A small image classifier, trained from scratch.
Model: 1.91M parameters, activation relu, depths [4, 4, 4].
Training: soap at rate 0.0015, 13300 steps, batches of 256.
Rows from block 9 of a small image classifier, named by matrix and row number. Rows with one number within an expert belong to one neuron, the router's apart. Each number is 128 + 32 x the weight over its row's rms, rounded and kept within 0 to 255. All counts start at 0. Numbers have three digits each.
Before each expert's rows are labels from the 100 images, of 14848, where the router gives the expert most weight on average: "top examples" is what is common among them. Only what is clearly more common there than usual is listed. The data: photos of arthropod specimens (BIOSCAN-5M). In brackets: how many of the 100.
# router: router (model.blocks.9.mlp.router.weight, 4x256, trained with AdamW), inputs 0-255
# up: expert up (model.blocks.9.mlp.up, 4x64x256), inputs 0-255
# down: expert down (model.blocks.9.mlp.down, 4x256x64, transposed), outputs 0-255

# expert 3
top examples: class Arachnida (53); order Trombidiformes (47)
router.3:158081159080112154117111135171213160161127104120087086098145168156122148103110150126156143189124122107134120101109140053147219166145156176112089095162116134098105136156115118138133137157115099124127146108155161098105149114104121141153134139162139077151130172116099106201218181145114129087121097103123108097079160081110165124154142120133147107043115140159162137120106089125114042122094127128120180143172186138138071131143104168060219150140163129122133141143104134098151113142123107076066088149074149138116058186103116146169128075130051118149152122155093119124122169189128144108167107118141074182102098147138133180138084186155135177123093075147087116178121112139121103112130179111194128106125141093162098093115084115166123113109129146134167114108183142166104137155117187
up.0:154082172086109156229143126120070106140154167146106116081126122140160127173153129115164110173142128121121105128129213102117146112078126190123143089121173153116067109158156158133117131162139159136159129164045142090129149089193098103121174107111166121142112124142152037154213204129104149171135119123164085145066110090080155136125119124134135152150149162097124144150170066187139173118062152109156107142110179119126112117133136158136098175117096107201122123118089125116082142167127168133118101126109165158112129172119125079090164158097144141122135102167144133141178103150104158129078112129120137138162122151132099135168117112137121179155092082108154091126060153156132178141140145150115127068127150178209132175168102118093131131074172152157145154097152139110087060226139120
down.0:098158165134171098126169161101167137147148135180135085151096132168142125169049197115160114099079075150059116062134125163111149183116131198136188166142140163150129127102091109153147155116089100096114138159217109127119102136127141200106117086188123171142122115129153101123100148150106172137150148102080130130114154150155193130176151140176090108128159081116111132162155154098166103133173129183178111157132107124150076115122195105133136139080151107134101171121136112139123100130150108149123137140176037083130133121108123197108133122120182166111100087161088119119125096105101156154158116163109102099095105100102128069131114141157127062138121194135075110182121100107116114247089206124181147116145072132136137187098097154127101128091142105127140096134128174107158159161142107
up.1:111129128126125113138080133182153139120131104129121133102089149161163155139135150099144168167155135085162129192191137127149170146088188179122115096176091107090161119141116163039107115152062127149156154141125112118123191112098110209148119171098107135072143173151096075145141145115162107101122162122106158132133102139110131107190120116123121150123094143161148125151149129143177079142105186179063131128161164089092137067124178076134084091175132176171153092192099123134124170127145086157135154163093150026171120131103147148078134208092168148128132096104122108142135112088116086118120146111138116149150093183127180074103123074081120135107126112114107171158126134142180161099133191135145162102139140200207086135122153142111168176177114088164129152108099127065061139135124099
down.1:111139110180099156108087088162141116057147110106098100180123186140191113085134083104067143123160056058139137123089157158135113098159140136097120087130080154096141115160156154112094119114135167069105154170115187130100126176159099090169103080092136143117131128163146171085162133094121131120091132116139109181094114095139098106124120061148118068194111160150135100159197095093169128148192081116136164170127171142103127159121109108113118122163106050105082142091118159117134123111126131134130155147178122131128145067138131082143182126161168201101101082110021079145080165128183180128082091106073168171092108127137185119122095134118166140126113106184105120093156097125092161121161164173117112127163141121151108089141113082144074138104147139097131131142134176128147164173153175
up.2:090086198116157068076111098095163135145147154116121150095120099134152147139126112121120111088098134124075113156124132160066118115192140115114148175155116117109138113164161125081092148091100127198096175107182113110090119164076119170179110061159138124067138178153152090114126115104106111160149135108071114096098144123173173143135107160140194136135140159126181172122118141058142117131129145075149153075148135085192161171082159117126116168110154135157185098110104123111096099120145130193072072136100088156158147171094189126131106174063144145123096115115143090111134101132102081074156105121055142208176134136142170114138152150117158125098134110141165088144089114143150135165156081193102087107136104095162174162149174106196132188141148098065088125150153171096129127107185124
down.2:146116137125119150079086166237116134130093120108099136099117128129101111179194149125202141140137098147130161148104117117117157166128093124137081090119124120172124141146170170131110069080166104165120047138193085162144117099218118130136088168105170141117187158104154121148121132081105177138120119097160183153147167152118113130133110182101125100120092124104136106087105112140138115161117125137099107149109150141140082048152121203099135170172131107140049130086100142094145149165120129107148152140080122122097143125126086109142124126158155124174130071157039099132148062113172125098161148084066123159098198131098131146132139141084122140078170131077171093105073189126138154166083077149151091151118078149084142140095158108098158126160134196111139064127144142098151180151149096
up.3:087144112108162094150089133208153112122175132135109107060124173147093113069178113092130141051139142111114156097131118081110113128105150088156151150100156166145168144134129161133145182155131157100111117091166149044145207072159142106077255156195111103166122047110132116190169103159132131123093173130101104090126116122086132083124117190100126082142179182099159173135095218135127163194146125170145156169147116147132128107067133108130102160130099153089183188161095155070119128119123145116126132092112133099135079149123104159108125138105145159160154088155163143132084086121122134110111153132057143121098138125145160166093116141051135133110128094169154132107166170115135097147129121089121137140159147137158151109118129199110100097103130101161107107092149177144138127147113132
down.3:125124099202134148207156143112137101125094084175091104110144200066134106135163114122102156068104143056127137172136124082076081139104098091202082097139150176114177134100121116108142108148107115101161191189137109156123117140148156159124148121165126132135180085165125057142133125139163099100130098135128172118102180142147128104148122140136169159132132131143155117146133137158119131148077183165142160189136131130149149142128129071205152104172124124094136161119125111105109137121073169060110119125105114202139151158102100152078179091110089040110092155131160191158149155164075094157076086098123125125099145128151149100146104128130139115129192107164192171145102156153106139175171070118076165100137151154100126149128088150158097079161198127168056095144146164134121101131148176
up.4:131199120095116158119116127137102132159159106125149158114117093139130140122137145089086149189149129116131083151083107085152146174138064145107095152112100107119103159128052133097129117097095167101114084129168180132103146101124081076073099144148112131101156103123151153101180178147162109124100126125089095173123155168143150133084096114079130135087084099126114102159165124133156126086095087115149127156191096153102115143142129087126150123123151140088136148135177033109128163161146059186085120133136156130144148153104085153072100113115169136116084143145124145099132078133161183135167151045102130176130144106166127095071122143214150087153129148162153075184154104090183049042156114150128103166105048191148089138131083085114113166145071091120155137146133115145084153074080151
down.4:131124131147201190100163151128142129184134137135122153145137128127114153106076123184114135142155128121148121102085171142199073128091157162103063144152126141125166130124153098184119151123130066113065083121147105114168097167145043109096200203191107161119152151168143107128078139152119113150093117152136135133139141111115115137083135141085112105123127141112108137203110172098024110125173147129106098157101107116123140107078119103079091120123105157119067157127168169144140121098081128158136145131208173128194110182085177105140135125131128094128144146138089145166098115151162135079132093123163098141127158185099171167115160151114101154165151075150187222151112151143098132138156147122077136052096161072140164189153106152071112151196130160112117143128091097095117101141140104
up.5:088109125191120130130118119112110102107150171119094092166121069129142140068131141148115153148227171082116117136134208113096150149098109134097201107150074120098155119119127065160153176155169118172167208132109134163127138099138107107177176171141097162165081126109150077122150136155155191140067128187136168088127133137130131096173088130142090197157122131141193176141038124140122151199103178145122130125179191162112126141099154142171123175116128075085172151083118080181122171176159157189138144099135099110154088066148092104138115169110126094086080141136175076140132144121111136149135099154139157137104145150158144158168159094109124114146113114129117166112097124175193190203116121141156115137093145162109126151126152125113153111118130174107118147156183101153145158165135140
down.5:126098110149149038079080134136116158070126116159127155091121103125144141130125114086092133184152114099130110155118147163127113159120125090151168154082149089051106153102138138132147165098129123137037174136124121150124161081092105154132136100173124122159093158164088132096126044197097119131139021153180096145109118132167154087134141132108087102072100170098116141165132159122171079152138134178142162197124156123148170164173183140134174150159151122068131158083108085131156104167142136095137190144132070151134144067188087173137096150146154145081086075149143143094146079089141082094144123167147185167156047159141095125095092148113097061137150157146119142106079152156134098148113122174134099143133116096194145145127095101094142145145143077112153141109143124071111151165127134
up.6:151160131135156110173104082179114124138204114227075096159065160123093089117139083150129139136122148131086110140062119141116164104149152150153120154133115179097114135122097097135131102192102144071175164141173111125116132116102175145141134104128167189117105196145104065107085114179089128151120189119099189139197160099149092122122103108148096122094126131173144110145122110103141059132126094146092146127099075088071181139137105117219130154112139149108093107086125144174158119093133108128167106166136136116177185094104135124108114151129098146135127116086123090141061168139118141084126143170109056131112158134111126112141098127119103160188165095109162090111124148138157152130155137153122157049160197108152121127132120245117117117079116148087117097092162066150160159168068132
down.6:133088107180174166126125099136130165136129097135151082112146191131123094156134139161119139115072148063101083131109110142132123131139102112100120094129087118069097142170181171124162177162110128044109105146138173154120152123175088070129166098136196122084139184116123162134130101112144142148129153100159156145134151117136055141145125090116135139203046136100080137098133093098101105108174114129152092077161121082141173143106139100109122126161163085168074136121116133126141134051113150107152073116095056154126111122140131132108145119114089133176132094090168088124053061106150108149154159175138181032151126149119126099062142119154103112154193117066085110116201089164120098129162095088124169155116088130158078130142179148165092130164087145103171101195133122147130116078136155
up.7:116157197144132143175139195122113157115125092124125126169165138136068118098119137083144089188081104138131171078115071197099177133108120142140105135174138057090148082179159126095086107107173103080147104100165174086147147164097087110150110113096123115088084145125121159104102146130128106157135095135081105130139148093212164122197092155070128188153113114138173121120071104143109108157144107108089142106176156129161169117181089105192113187111168179141166114153117073140133162122131113102100123075079120101164097106154133149084128079151159158096107145132110108142111119152112090124139035099161105170135104103173163114091123200107139067089170125165111145089115121156075126160188152067101140126122167155098125146108112115170121159133161193133094071143109164124122106088141084
down.7:095093110133150105152076132175118094109163109140173168141077116138115104120141132110156110166140173113109091157194147133142107170120152149082118090172185124095117144139155146093141067171165170199172153092090160138062203072150102140147146168167081189125129146168118125104112154100110092123186100126149213109149127092117107124106167126142125137120172102119129067121120202153099142134150098128089126082131111070175114124092118145121157152182102111144127168113114099238125156151175100169143114127095067057140137108128160115127130138137133100174142190092124082104096108107128093094115060117126105126121138068090116173116189152095105190109142089139123100169072122154097139070081133165113129101100165156111096107113168144089143150093086119156174152086112127087151082125077103

# expert 0
top examples: order Hemiptera (31)
router.0:112190121117093102162167129127134108113123175167063129143133047086107151109166141114094134126141155156103107073131139163101132117120038135065122089144121130152144134096197142151095118116161154144146098147192084201091138162151179095106123146154124199176166130085151178173116133091180111120096118150174132086114131148105128097126130153110105133119103131132098139142100148105105122094159141076133075066152156122117098108155192195132085123125142103120165135166171120070170083124118171162130079098156113169153196123143136158149160126157167101134157136146138068106141087173151124202152145146114078092135122141126133109141062151153070121179140173062107127125118089098163088098128121135129111156110162149134156085169080084157134131125102184152100205087127057122120075203147141
up.0:158132106090109124072093101131054116103132136142111116180147079127146165163160108170104137143148184094097119134107061158141104110083150151161115126138124147155184141134122092153174067169137104141123083133172111073126126144107105165152130110150085156148152145170150126146166096134171127129132109081095104111138166101139108106024105134130166134102136132148129145109071137167167125224089140098172096077162072102128127099132087078129092135177123157153100098130163168089165117119098143140139127110103100182192140145107113200104156118097171140107163183171157125173140139141109059134092091150156107122113111129113152113199117093121130069160140114160133148112117087107168089103132204189137110142099128103063207133113072128109156122116167165183096163101194104065143107125190087
down.0:071122118141104154122089159179107168103131193069112053115175110115144183081092108034075140132116116122141083094091093127124089114165139144156097159109134122113121102133137086170101076116108123138097057118062091097113139119139129104105113153064141141186086085139105134136181145063128086127132178077151129160130128113109158123176123125156155134160116145137108162146073092098142100125116086138150176084118119107179119121086148124118057142185109156129080124140118176060175122087149131147116183133106101125084171156171120101132084170115174146137129086130074108076124146106129119115112101100130165123146106086178093117154175099046088178134132099095169097080126086122108122123134075090141103118118114094172182153188175132197088081115154139115123061092107141111129110089091115
up.1:158203237125153117150144182148072090113166158152108114124166068110078135094139074073113102094133151146169176065153113123117135103061089132117103163104125092138146175048138107158094128148116106127105193130099142130112138101146126146155063126139147127149123184121148149167138162074118124108083133120096164110087125141117116116140135124102111125090088169117157136086145093123183095142165100131103120069096101143108126061136092107097111138076101158157093083132076140101148158110160132101123117188138105205202079141131165129104140182134153155147090118141122148133114166100142139154153104165138163121105129061079187147149129086211129108126229159128147111079131106086085103113097162093145049091166095146111129104101147164115164114104111173111139153115098096128135107166161097
down.1:142135096144163125161074058093082164160106127110084078158180102134066121063112089113129131116154151153194122150096106110123106145164119120155142107096109163141098125107148146090120146123115097118137159073077107152126175112199117162054174122129196094124173084129149134134166160176121145132068120130148164128150087137119193159124079139154192144155126156145115130138103080120126163111059096090137088087128134105155163136201157163130154084198166146134112122154101133069192161141141158101115111117108112112164128164163121108090134112136138136174108117060162136148101142109113169123126090087154181089185139176093116096170070153049146112097176157126185085125149157090148152208075130097197168083094149095119166115161164146137140124120108121110142131162146073136153124110174147
up.2:114106108082153098130134143110161093121137082122136127121067093067129192122088117134184152123179163111208099043157137162135120141111077105121155094119147155104099094116137080137075136136150082081140137085149133149125096142123193102051108088147131106134163132150150190112133124093112113113169121139125171083111115088100141110158080156095122131121080132129161144177075097090157154138141120131093163118172146150145090170134147137150145162129151129125070071117131127221088129097153136130088063165194165140106100109140087102144184113151158059138108179141139200116145138136138113157117105145085125140142148123150128161089192068146065149097067093048104148136114088142106111129091149167117168088090097131071123115084157194085186105151124138141104143080117130113059088125145147
down.2:086102065113133075062150143125117147171134142123103142138081125151140160146133116186179156180134188143161105122165156134112120125133158097069111109141182145122125124093158162104125157117156100098173118069148156144137138123060161109091187060140099149125108141151114122081069098153098125163156145178142176133125162118141127171118161072127051105134132131184146162132154147151138106132173145101148115109136179164146115123134135127119113140123078108109120145150101094235091144146144159138100192128127040122159157061089106164137114109146136076097103063157203148094185119188115067103118116062194086086112120118080092126169166111107139119146150122125074116100143090155095119150120140192094108184138116140126113128123120080115132110134094118073185150165107134125073186140063141
up.3:137145189158178099123054131122098195133079149161138146164112119120144127168208136141131094159059150110117108184088109084114124140134108071138112185143113111128136133124138124102150097139130123101149157125150107121092117171101145129150099157148168164145153097130154105103146114164158111141141099040101141217082144108129070176095151169056160125119094135125146188106177126102120135108141086065090079147158055160121174102123110136111069133116166125098114118110130134090183059135140140137130141094100083141120115163093104082144133131118094136143090152149105109167106158102080154072186040147119080097098180147110114183198109122111200118136139153167112169116114075130130148141138190125196133089128170069201133149130114115172105126090113156112138185117093116139103128109120170
down.3:126177115160120184172072149127131132113135125164173060180100084070085151118099139174126111063133119165127123136085108179174158162183098171118130146105137113174115119133099135129180122148085093145074110170092075152121140121170158158120141189107158131129206081140145075173150141141135093092162127133139170132158127143088128167192120104115104151079091122097143104162137138074080159122087111137174092136151154064108048099209063171130103102079108112158133119138048156184174125066090111126117196113133160121115133093162116136153169131103147095126094141115105088131111115125141130116146121153096101135150127080193146140123155113148114177125065109047084124122155141150139104104135145107152082127120166164070145169118087138129117121106164153107211070111150106156157090112117130
up.4:189174095078123164142121158183114148114152131104121128096109093154121102164112095158137119122180145175131097143106162105190128136118105097082145075135066108101159082185191145073097156093045136126163141139140125079145110135139115136114101123087131146146119156157089102134106150150135185132185113049113171136139180160168140132126196110105130134095131099109133195129137144150150107151114094114133118118151105147172144089147116154084106152131163100118151163152135141041142126121124063137146131111119133135160096127120137060138179035118168088111203180149123093081167120133119099081138093117184173126105165147109174122085101108103147141099179158129149136130125157091092160199068132080126111132101152161112081157183144131117152182109211106094201127091082113122105099080125076
down.4:146148138116142123204030128136121104097141095141146090117096139121126102124136091143113161099150064082120127126113105088108126080105132068089132096164084122164136099114113134111178152130086111140118106126210143155138097090116072168111128146131107126167124148157108160138145085133158191126093158121134084135143123183131117135105126080125103116151133170150117096152131125129119078106100125158214143160135155109139175131141086152156162090131106159070128115137089133105085144163104052107121148113115149101148090103080137002114142177136120119152111077213098157142124106137128140151052157120062075160087083068115173206092116054137131100158182107136119099121114092089196080065093176131140161121118167141082107147111088093147147133101104081112147120121134147106065157152139135
up.5:104106148163080140146106156117171158135109087171132095113106081122076142150130161136154148123149093108153085134118135173112129147139111140127098145190111158142123100165153092148146134143079125157160178113129175098112091075130166163073177135159111119125135143043125108161062128100120123114193136105064171140109103112168105159122097154098108145120086120090135097189071149092159117117110167124140051097142164100189132107142153141141130094136113139143160115140083163134116134130013125099127122159124080128104103179148154082117115174120142109080124176115177128112124149089107138168147121092095178130074169097157077075212106111176087127135169118202119070071107124071091125075139127106083102163117098111143114129099113109181172114110124112140097185049141094042109128145116085
down.5:135103079145149157148121178131193189108151123176185113170169134143144102104181058072160200136072129128122101093109120155079111062089098099127108136165142140120148064134126163119108117151227136096111121122098119107108144110098107132123153072199158090153109160109148122119119108119093079136146109143121148137136117156138134080162119125140106121142099118162105176123182093119112128115119104084144173130150132152100136108150103123175077128201129189171114130121140127090159082070138114157165130078165096107116116159114135137053108141164201139141151091166167129048098160150084110106129089098186193122076133116163138134111156134106177056125081187107135099060110077100128158117137098150151129152078163124135148167104162131111085129100207070136158089107112119078101101157133114
up.6:138086157120196096143157110153152092145147127114094136101127116137069099108116185154135109122166107128126122131136124116154129134109153119098104091175082164175131087125137146143182136165144153113144144145160172075115166098075154143111152150104112174174124173104166101156122102131150081091126179131104166114142105099167217174068173171130134076135116141139099048158110129112123083098102136157138087141173089107170166136189136135102135107126121073102162076118156173099093118056131151188153134180125133177160161129131151146187148118165133125154185148077133127105126134180129179090161147094098043181145137145132165116107103121083117103107080105123110075180123099139092101145108113145179147073155072161091121163136169221162164072110151175102163072091149152111115070090138108
down.6:119179152088162112173145104151174125105126119158095131076098180117106153149105189107096103142115048141094137134115149160179119162178193126127114110096134150129050156135127097163142126121117134154143130132084107147160127115141203107137134172142148100125166095118105130126125050177147110141136187142124150126092127189122099143135053121159140150122137116122092139116086169177044083154148133138131099102161099130100122136101130124082092217133156114090185153145119128131110175129127097133114143104065125095131111132121051035155181157123115135135132121086173172177114148126126113175145172104162088151084144127153103065152120164191099123150142157070136140088074085170104182111088039104119127095094178100151103149166147187103148100165163166108120118164094141167101186130096135
up.7:156184117100111115162159130161121178092072123143121101151164084137128133098135171120110106157135082135084165131133155163138109119157112110126121117156156096130171104072134149176165144162157151139106158174133123149129117122151144148151080130059114158094170141126079168089073195099120080154105232159157145071159125049124126169199127174091133117124133154115105116129089100096109144129162127145074153062129125156125140127136152125118203138089109121125162123163144192135108171094182062160184088078108099128129167167116192129152129135115160068166023207124100151116160097105122128137102119117106102147168112188125141138202144153159134127114135104065088208142076175138151120123153121115107116149174124094136141169152090129158136200159108133156095125106089126161107113091135119
down.7:070197119133000045170188098093180143122113150121123097158111148122170171105142157086141114108099140159140126106125142130125159099085101131098167123088130118185062123152110148075170117163131171113186149215138119137163062131164151150152142144152104142156114106103163075113140116124140145121124142164067124110126125170115145112141121137094123154132123152119166161111140161099161126084155084137147137113125129090127166118163120092143089124169093159159102188131114149177183102125066109156122090146145133160134161076141141090162134063099165158113108149088179131143165139178079178120081154158167114118142048149110101160077065188136109103107139101159138168172102099113138104145181156073128151129131175131124129117111171107145103118052149077139152130150041079128136124140168136

# expert 1
top examples: order Lepidoptera (39)
router.1:127135076093093121124147165111131117140105138120149153127145093121123070144110089080111107099129153134132180141124109150099126103107174119152199115068155180142037116168103133121171113155110067107110147148060128102106160103131096159076171129060148119130104107108190111102213170117101153119109146100174172206123097122116119136135088152124140101175125112142177138197164126138155192177133134151139151099088133122160200176155109158142154129120062147140112133125132160215058106139122150105172157133147131148152141042114080110139117174201153143118089129141158132147135137142143200144072130140089138139142131085133130136104160108092105121104147130180208133117131104091101127141115096145130143059165049101102085160082158113112151144131175134132182070191106152138133126132093090
up.0:127109117164122098161128142180153160080095163143139137152101126116132129134097116124106110133156144155116155165183140169144069163130111175175150125144086175153082074135192161109107145115150110189113191127130146095155085154186137065186095138186148050153098095164112088116083138159162112157070119108119103156091162088087102133093160137169109075104104134150126146190134150134120110152044151144078093158153111149132156107176145090152161127107144122111060129112131100162130123144124117116080171090132164173099110110089143057103076077114114049098165146131117149118086090159083185114121106121160119135165090092147139133131185167150105157171139086131051129146124122113112090075118109207123151118086128155136065159170118104065069124124153132178146111120086112131107089168141183
down.0:155013114132138171155174130148180177090073094138167153142144119120150110123078086119138132140123114166124160129120146197157140190105162086144114095177073085126059135140113069152123100125137072150120180143145043118150117109127144119129121112177063127113125179107136124075132182134178110112080101107131114144076134148124145076096100119094118144148128092083044140122104141141074166158141086158131084168125078093115121138176164102120083113127117108101116130156103141102106097114153127140141077177173104095143121129112111102110179169099172123071083155101134113053118140149126113105139148126099053170123065142153159044170113123111080124182126112155142074129120086148087123142111168133155153130144116093182116119146184104120144158114200135117109096095126099153100165086176177
up.1:141125082152119105165152108116080138109197226185110169146158154141125126179094119169136151128170138127076082033114109161145078123131183099136128181147168139100154082157130106099139093131093075142171136080172122158034183094083121086127131100144094104163157141138087170147137152132074173108133133068124189136152165102107144124104164146117171161080040126126115119129120127118159164130163188158130110124119134157112165130110207129108147152152130124126097101100160093117130103111231119159113151133161141134133192120174159169205091097101075125109115156157131120088100097121101171097171150138144114092100144055142117155176150108116148110110116111159099157171138145114142183140147111119110117076155120145122082128154123185144106153180143111119177136104131180114116174093152126
down.1:200160132094128136097114118120123128108172089163111120080124152071142150091117107081123115130145106079145129135186080131079184134141112088084177104144144083126077108128168135125137109105129177154173108104166169110116210167107148111132148138113130159149157087133138067161073134128121106136131080088099187173149180138170105118158132132152114076111107101200092150096095134092098115083121095176119144133164137148182078158063132155105144149098133126119141141112084172095150118086161076102086156106141144127169147171031067150164098142154050138115154209103113144161122139124135125142140082056087130128140172126164134160114143166114071093125158179114148145069162179089139165171139134186141108152087169153082156109139094127136145089077173128132097104110149133110182109185118170
up.2:110101174129133147121098154105122145178126125107173127116140144147084101180132141136122149107047135154169127106179095139122143104161158043185083175185146124126143141158171149122167159142083115131126136106141065113072134143056188084164143086128124125119104143147133081150139102066081139148098175136156115083102116111169105106123156148069128148066126084147141071107129095108122219137106191120139101154181104151072117155090065119211133140143133121102130162105137099121165190015160143106134135106170126108154085145092160083099174158186157140150136130112100116107153130082117128087133151121096167132102182133151140119047123111150135136169118069167154178118177118094154077047137146119173125177136148127137148119148147124139142126119173065167083113125112114126125154136146113
down.2:133124102162131077179097128178083166130104163124151201166136133082160098155109127119117174152178131100104106140121148158159170075162148139163137147135141087178153139113150112098190175163092154090152070138139075130171176164065157112125152131098142130131108158108133090140160077142115105144099179105156094144108135168075167136117200170141169154082140124057129126105117113110078087103091162131136102131159133174134162148156143104073130139123123137077063127098171092113178174193084118149152116105102171099116147149127113166149142116144157148144124149034091134063168130125111143151090135191049150067116114154081115091105122056138164139097117134143123090112159124129148167072180116161137140107121135107158086131115140109113172133160111090140125131115060096113146017171084123
up.3:134084083122120141039105107110154121116110132117169159152109127143110106068160143149120099072113136122103121127124142135124154110098110136087104087155080138086105143098121093146159171146163130133116184100085174159130115110118064150107123110153085102153127080108193174145079083126189090076094104133087170058193122124105141142086158051157148096100133097078074127139121098149137152166083105125126064102122102106111106123145090088177126126156124125096151142147113108091130160127152150130034189165053091110126164108107077139128112117159081135103154138099085153140108162129173183124100096123128118153188070122169130114088166116126119129161144097156122176106156176101093108082145094154151103148130083112158131130155125159155169169050213190090154150151146127126129187130040130
down.3:166135165125108122167050170138066155150121136135118191124141075111149071147195193078133160140142170136072091201145049095109138131114118092166074112076122141161045109131069188138132103166100096093167140153075151106177118111177091114076107120102130137099170177130134073115078101156122139150157115125099110139103146202116143134143120155069105132182191137170088138160141142121143173100122130147094129157115145125137123101119146157134120115139064122130138104091130201204147174162092115176128103096102107072075182136132099144092128181070161137159136103149100131119130149108070145113113118149118110053165186151139103186126104125161129117146164115167101134097123110205109123139158116207132104136059116120108140117096125142171112140147094147120138122151150141156134151139102113
up.4:108184121121107060127103143125111141143139115114176189102107123092167103084146094137107070099171097127117095104079103133161077078129160155107125131116160163138153078158109126124124102102128107153127134132161149112108075121102149093158067106130127165144090096095157103128124142103226131138191126194158192137128096100110134124116154167121143137116094109098143171092210129194115104110117161100091123134089157116104165121137134138195080084128154113105125121075125081156072104177146159114118133126171206091132114139170088146154160147199143180152150113184126141144164177082143142080152076109150165068113087168147105153099172157130141134133115097164103115176149100131155114193126121081182124106107132200101158137147099125147116112149112115164150183138134086177071029193104137
down.4:082079088135073154095141123106075153164134143139195113132113159138109194126146116101109115122102128150155129110169140096133082147122140117067097110085132111158114181119143148146086090128112110091099083116117136149155103135198153123122128150144123116181183078179159132137087159123093130159098146148131183135107182127086217167158083117106103096137124148131110186172195121121090151201110095131148131221152157131107105114127131117180118103125074159146069092094125076090128071111129135168176171124139096150120132156141175121112131140124141093099123124072135163167121124136160105097120171074198120189115159174105141204186145113126136171145186114121129122134101099104084091130112163120164122093130099094166143078111126087113145130143142117140179073145061133178044125051174133
up.5:126065129159171144198093092124174112146094103137135130141135151134156136125081162084125139121190109124120123079184125135159116135148127110137171112169144166105130081181120090092121080086172148140140116158134130143169187172087123079165112108129171130133117106085078089092091157143146168168082145171127060133179102108122103170111128141118130152212140179139162127083105170154064093150087078144109058169126096146078170178129164109192124116102200133012118095156097149155133118161134185128110096172184126114108095091148180107135082136109088203131138124141123109088093191150059128112137069120123139145131144142131113119173105120146112177107065098134147133127154111127147170118154089152163106147175112111126096144132064130119067175114138109120106128114127073141085146105156111
down.5:163129166156119136117114120159086138089123125138104033122112121142111143137112120076172142076077091112083123125117101122166083127155154109170150095152099120137119150146191129146165142162153131156125157114074144118166183140135162151111160137142095216133080085116145132088112145172160127131087132145094098239140127095110117155124167103144085174098173106186109145031145096166150130139128149130189135126173181140148147209101150093139155116192175111084114145172076150143137140216137098107127097123078147128164097152128135119134121089130148185176138090122071145105161137126129139166116139161154139120164073188150095100106104169091082103069125174158138134138134145055133100136112142089173107134073107160100086127135147169135099115181165094114092164172115162078190113144131148
up.6:149121117112139210117129109164111146111099122085143116213173126156136138136124172081195115116123206156133138078131137155129139149163120108129111127141149127148168100112095158153089138125203122105076102097081086156168096078147112148120122127119077156144119132108124125099101152160098166145097166113202165124126168156135106108147158116105165141096132202087108102144084149105119091161118124145130158107120163097107147122108126078095164132184080111118182150135121134065128074172115136148191075083113099151136129147117106169117147158132154101093080158208161143103154145047184095118160098161099104164140118166125110137156185128162093160134082149159087162201123168115118175084036163210145130156072207124142181079134129121136150148150117108142149144115147115111136074172123180
down.6:093090161158091198149165108116093094136153103124136120081130094126096095059137144072117090123112101116129112107101067156097112138164108126108135083146088097113151155163080068153143125063153128134058152133092110132091096168162165086125159103154140162166168044132139142139161148122143108104119087144132140142097140094103154107163069055125143159114132130097101128206067118115149122156153124095152149076108117082141102098123127121138100108142113098151124173150059107114119112137120113081115096115113115106129120166084177159132174184095116073082107221121089126150105136126110161118126112068143144144130092069136136090102127138118070098126054153153127135107155170124079144117087058155191156150198121120126140120166086113115130077126095107113216123119099059078162098093162062
up.7:151088141175081108121136148162144166144098139130150146168082155152119164103084134162155126140115145123177152094090164186165150170072170151080152148200112102119143101150113065106115133205139164176152096140157148112159125130121161150165097161185144121140129187141103129138137196160139140149169091126094149103137120140156152105139140094086139145144082137120109146114116146149098085144097080082058118176088066071139090119098154125115153160154146104135139126134159134168130098138057093121133137141119171092069171138114146158096111117210087112136079066154115115099119162158085128099134153132135075179192073128149093071110226101179136158107099095110141170116112196169115098098064141099135080088097130099113130105108141143157088117086082143121189150119173157123132154082095072
down.7:139102130159141053085210165143192131104082124131133187136146088130090107112145123155115080123128160060100108145077110137183117116124161181131156138111097101103160042082147111139180171122119131123150145184185051177155145059148183136115149163170160115144065182106094110128117136119119130106099146103109140125071096084136130175112130097089137130158124060072101133119138125097128167146109087166077078162126101095162154110146122093127095232047126090131102150110119138091076147176120138128145082129102133119107117141181143086162100105139131148139143107071167140107173148159180140134126115137093116091118146122176108164126099073129131180151156152146154113126136184095126098144133122073123132073178124171161135081148143105182151111141125103095153125099085198140130160170171122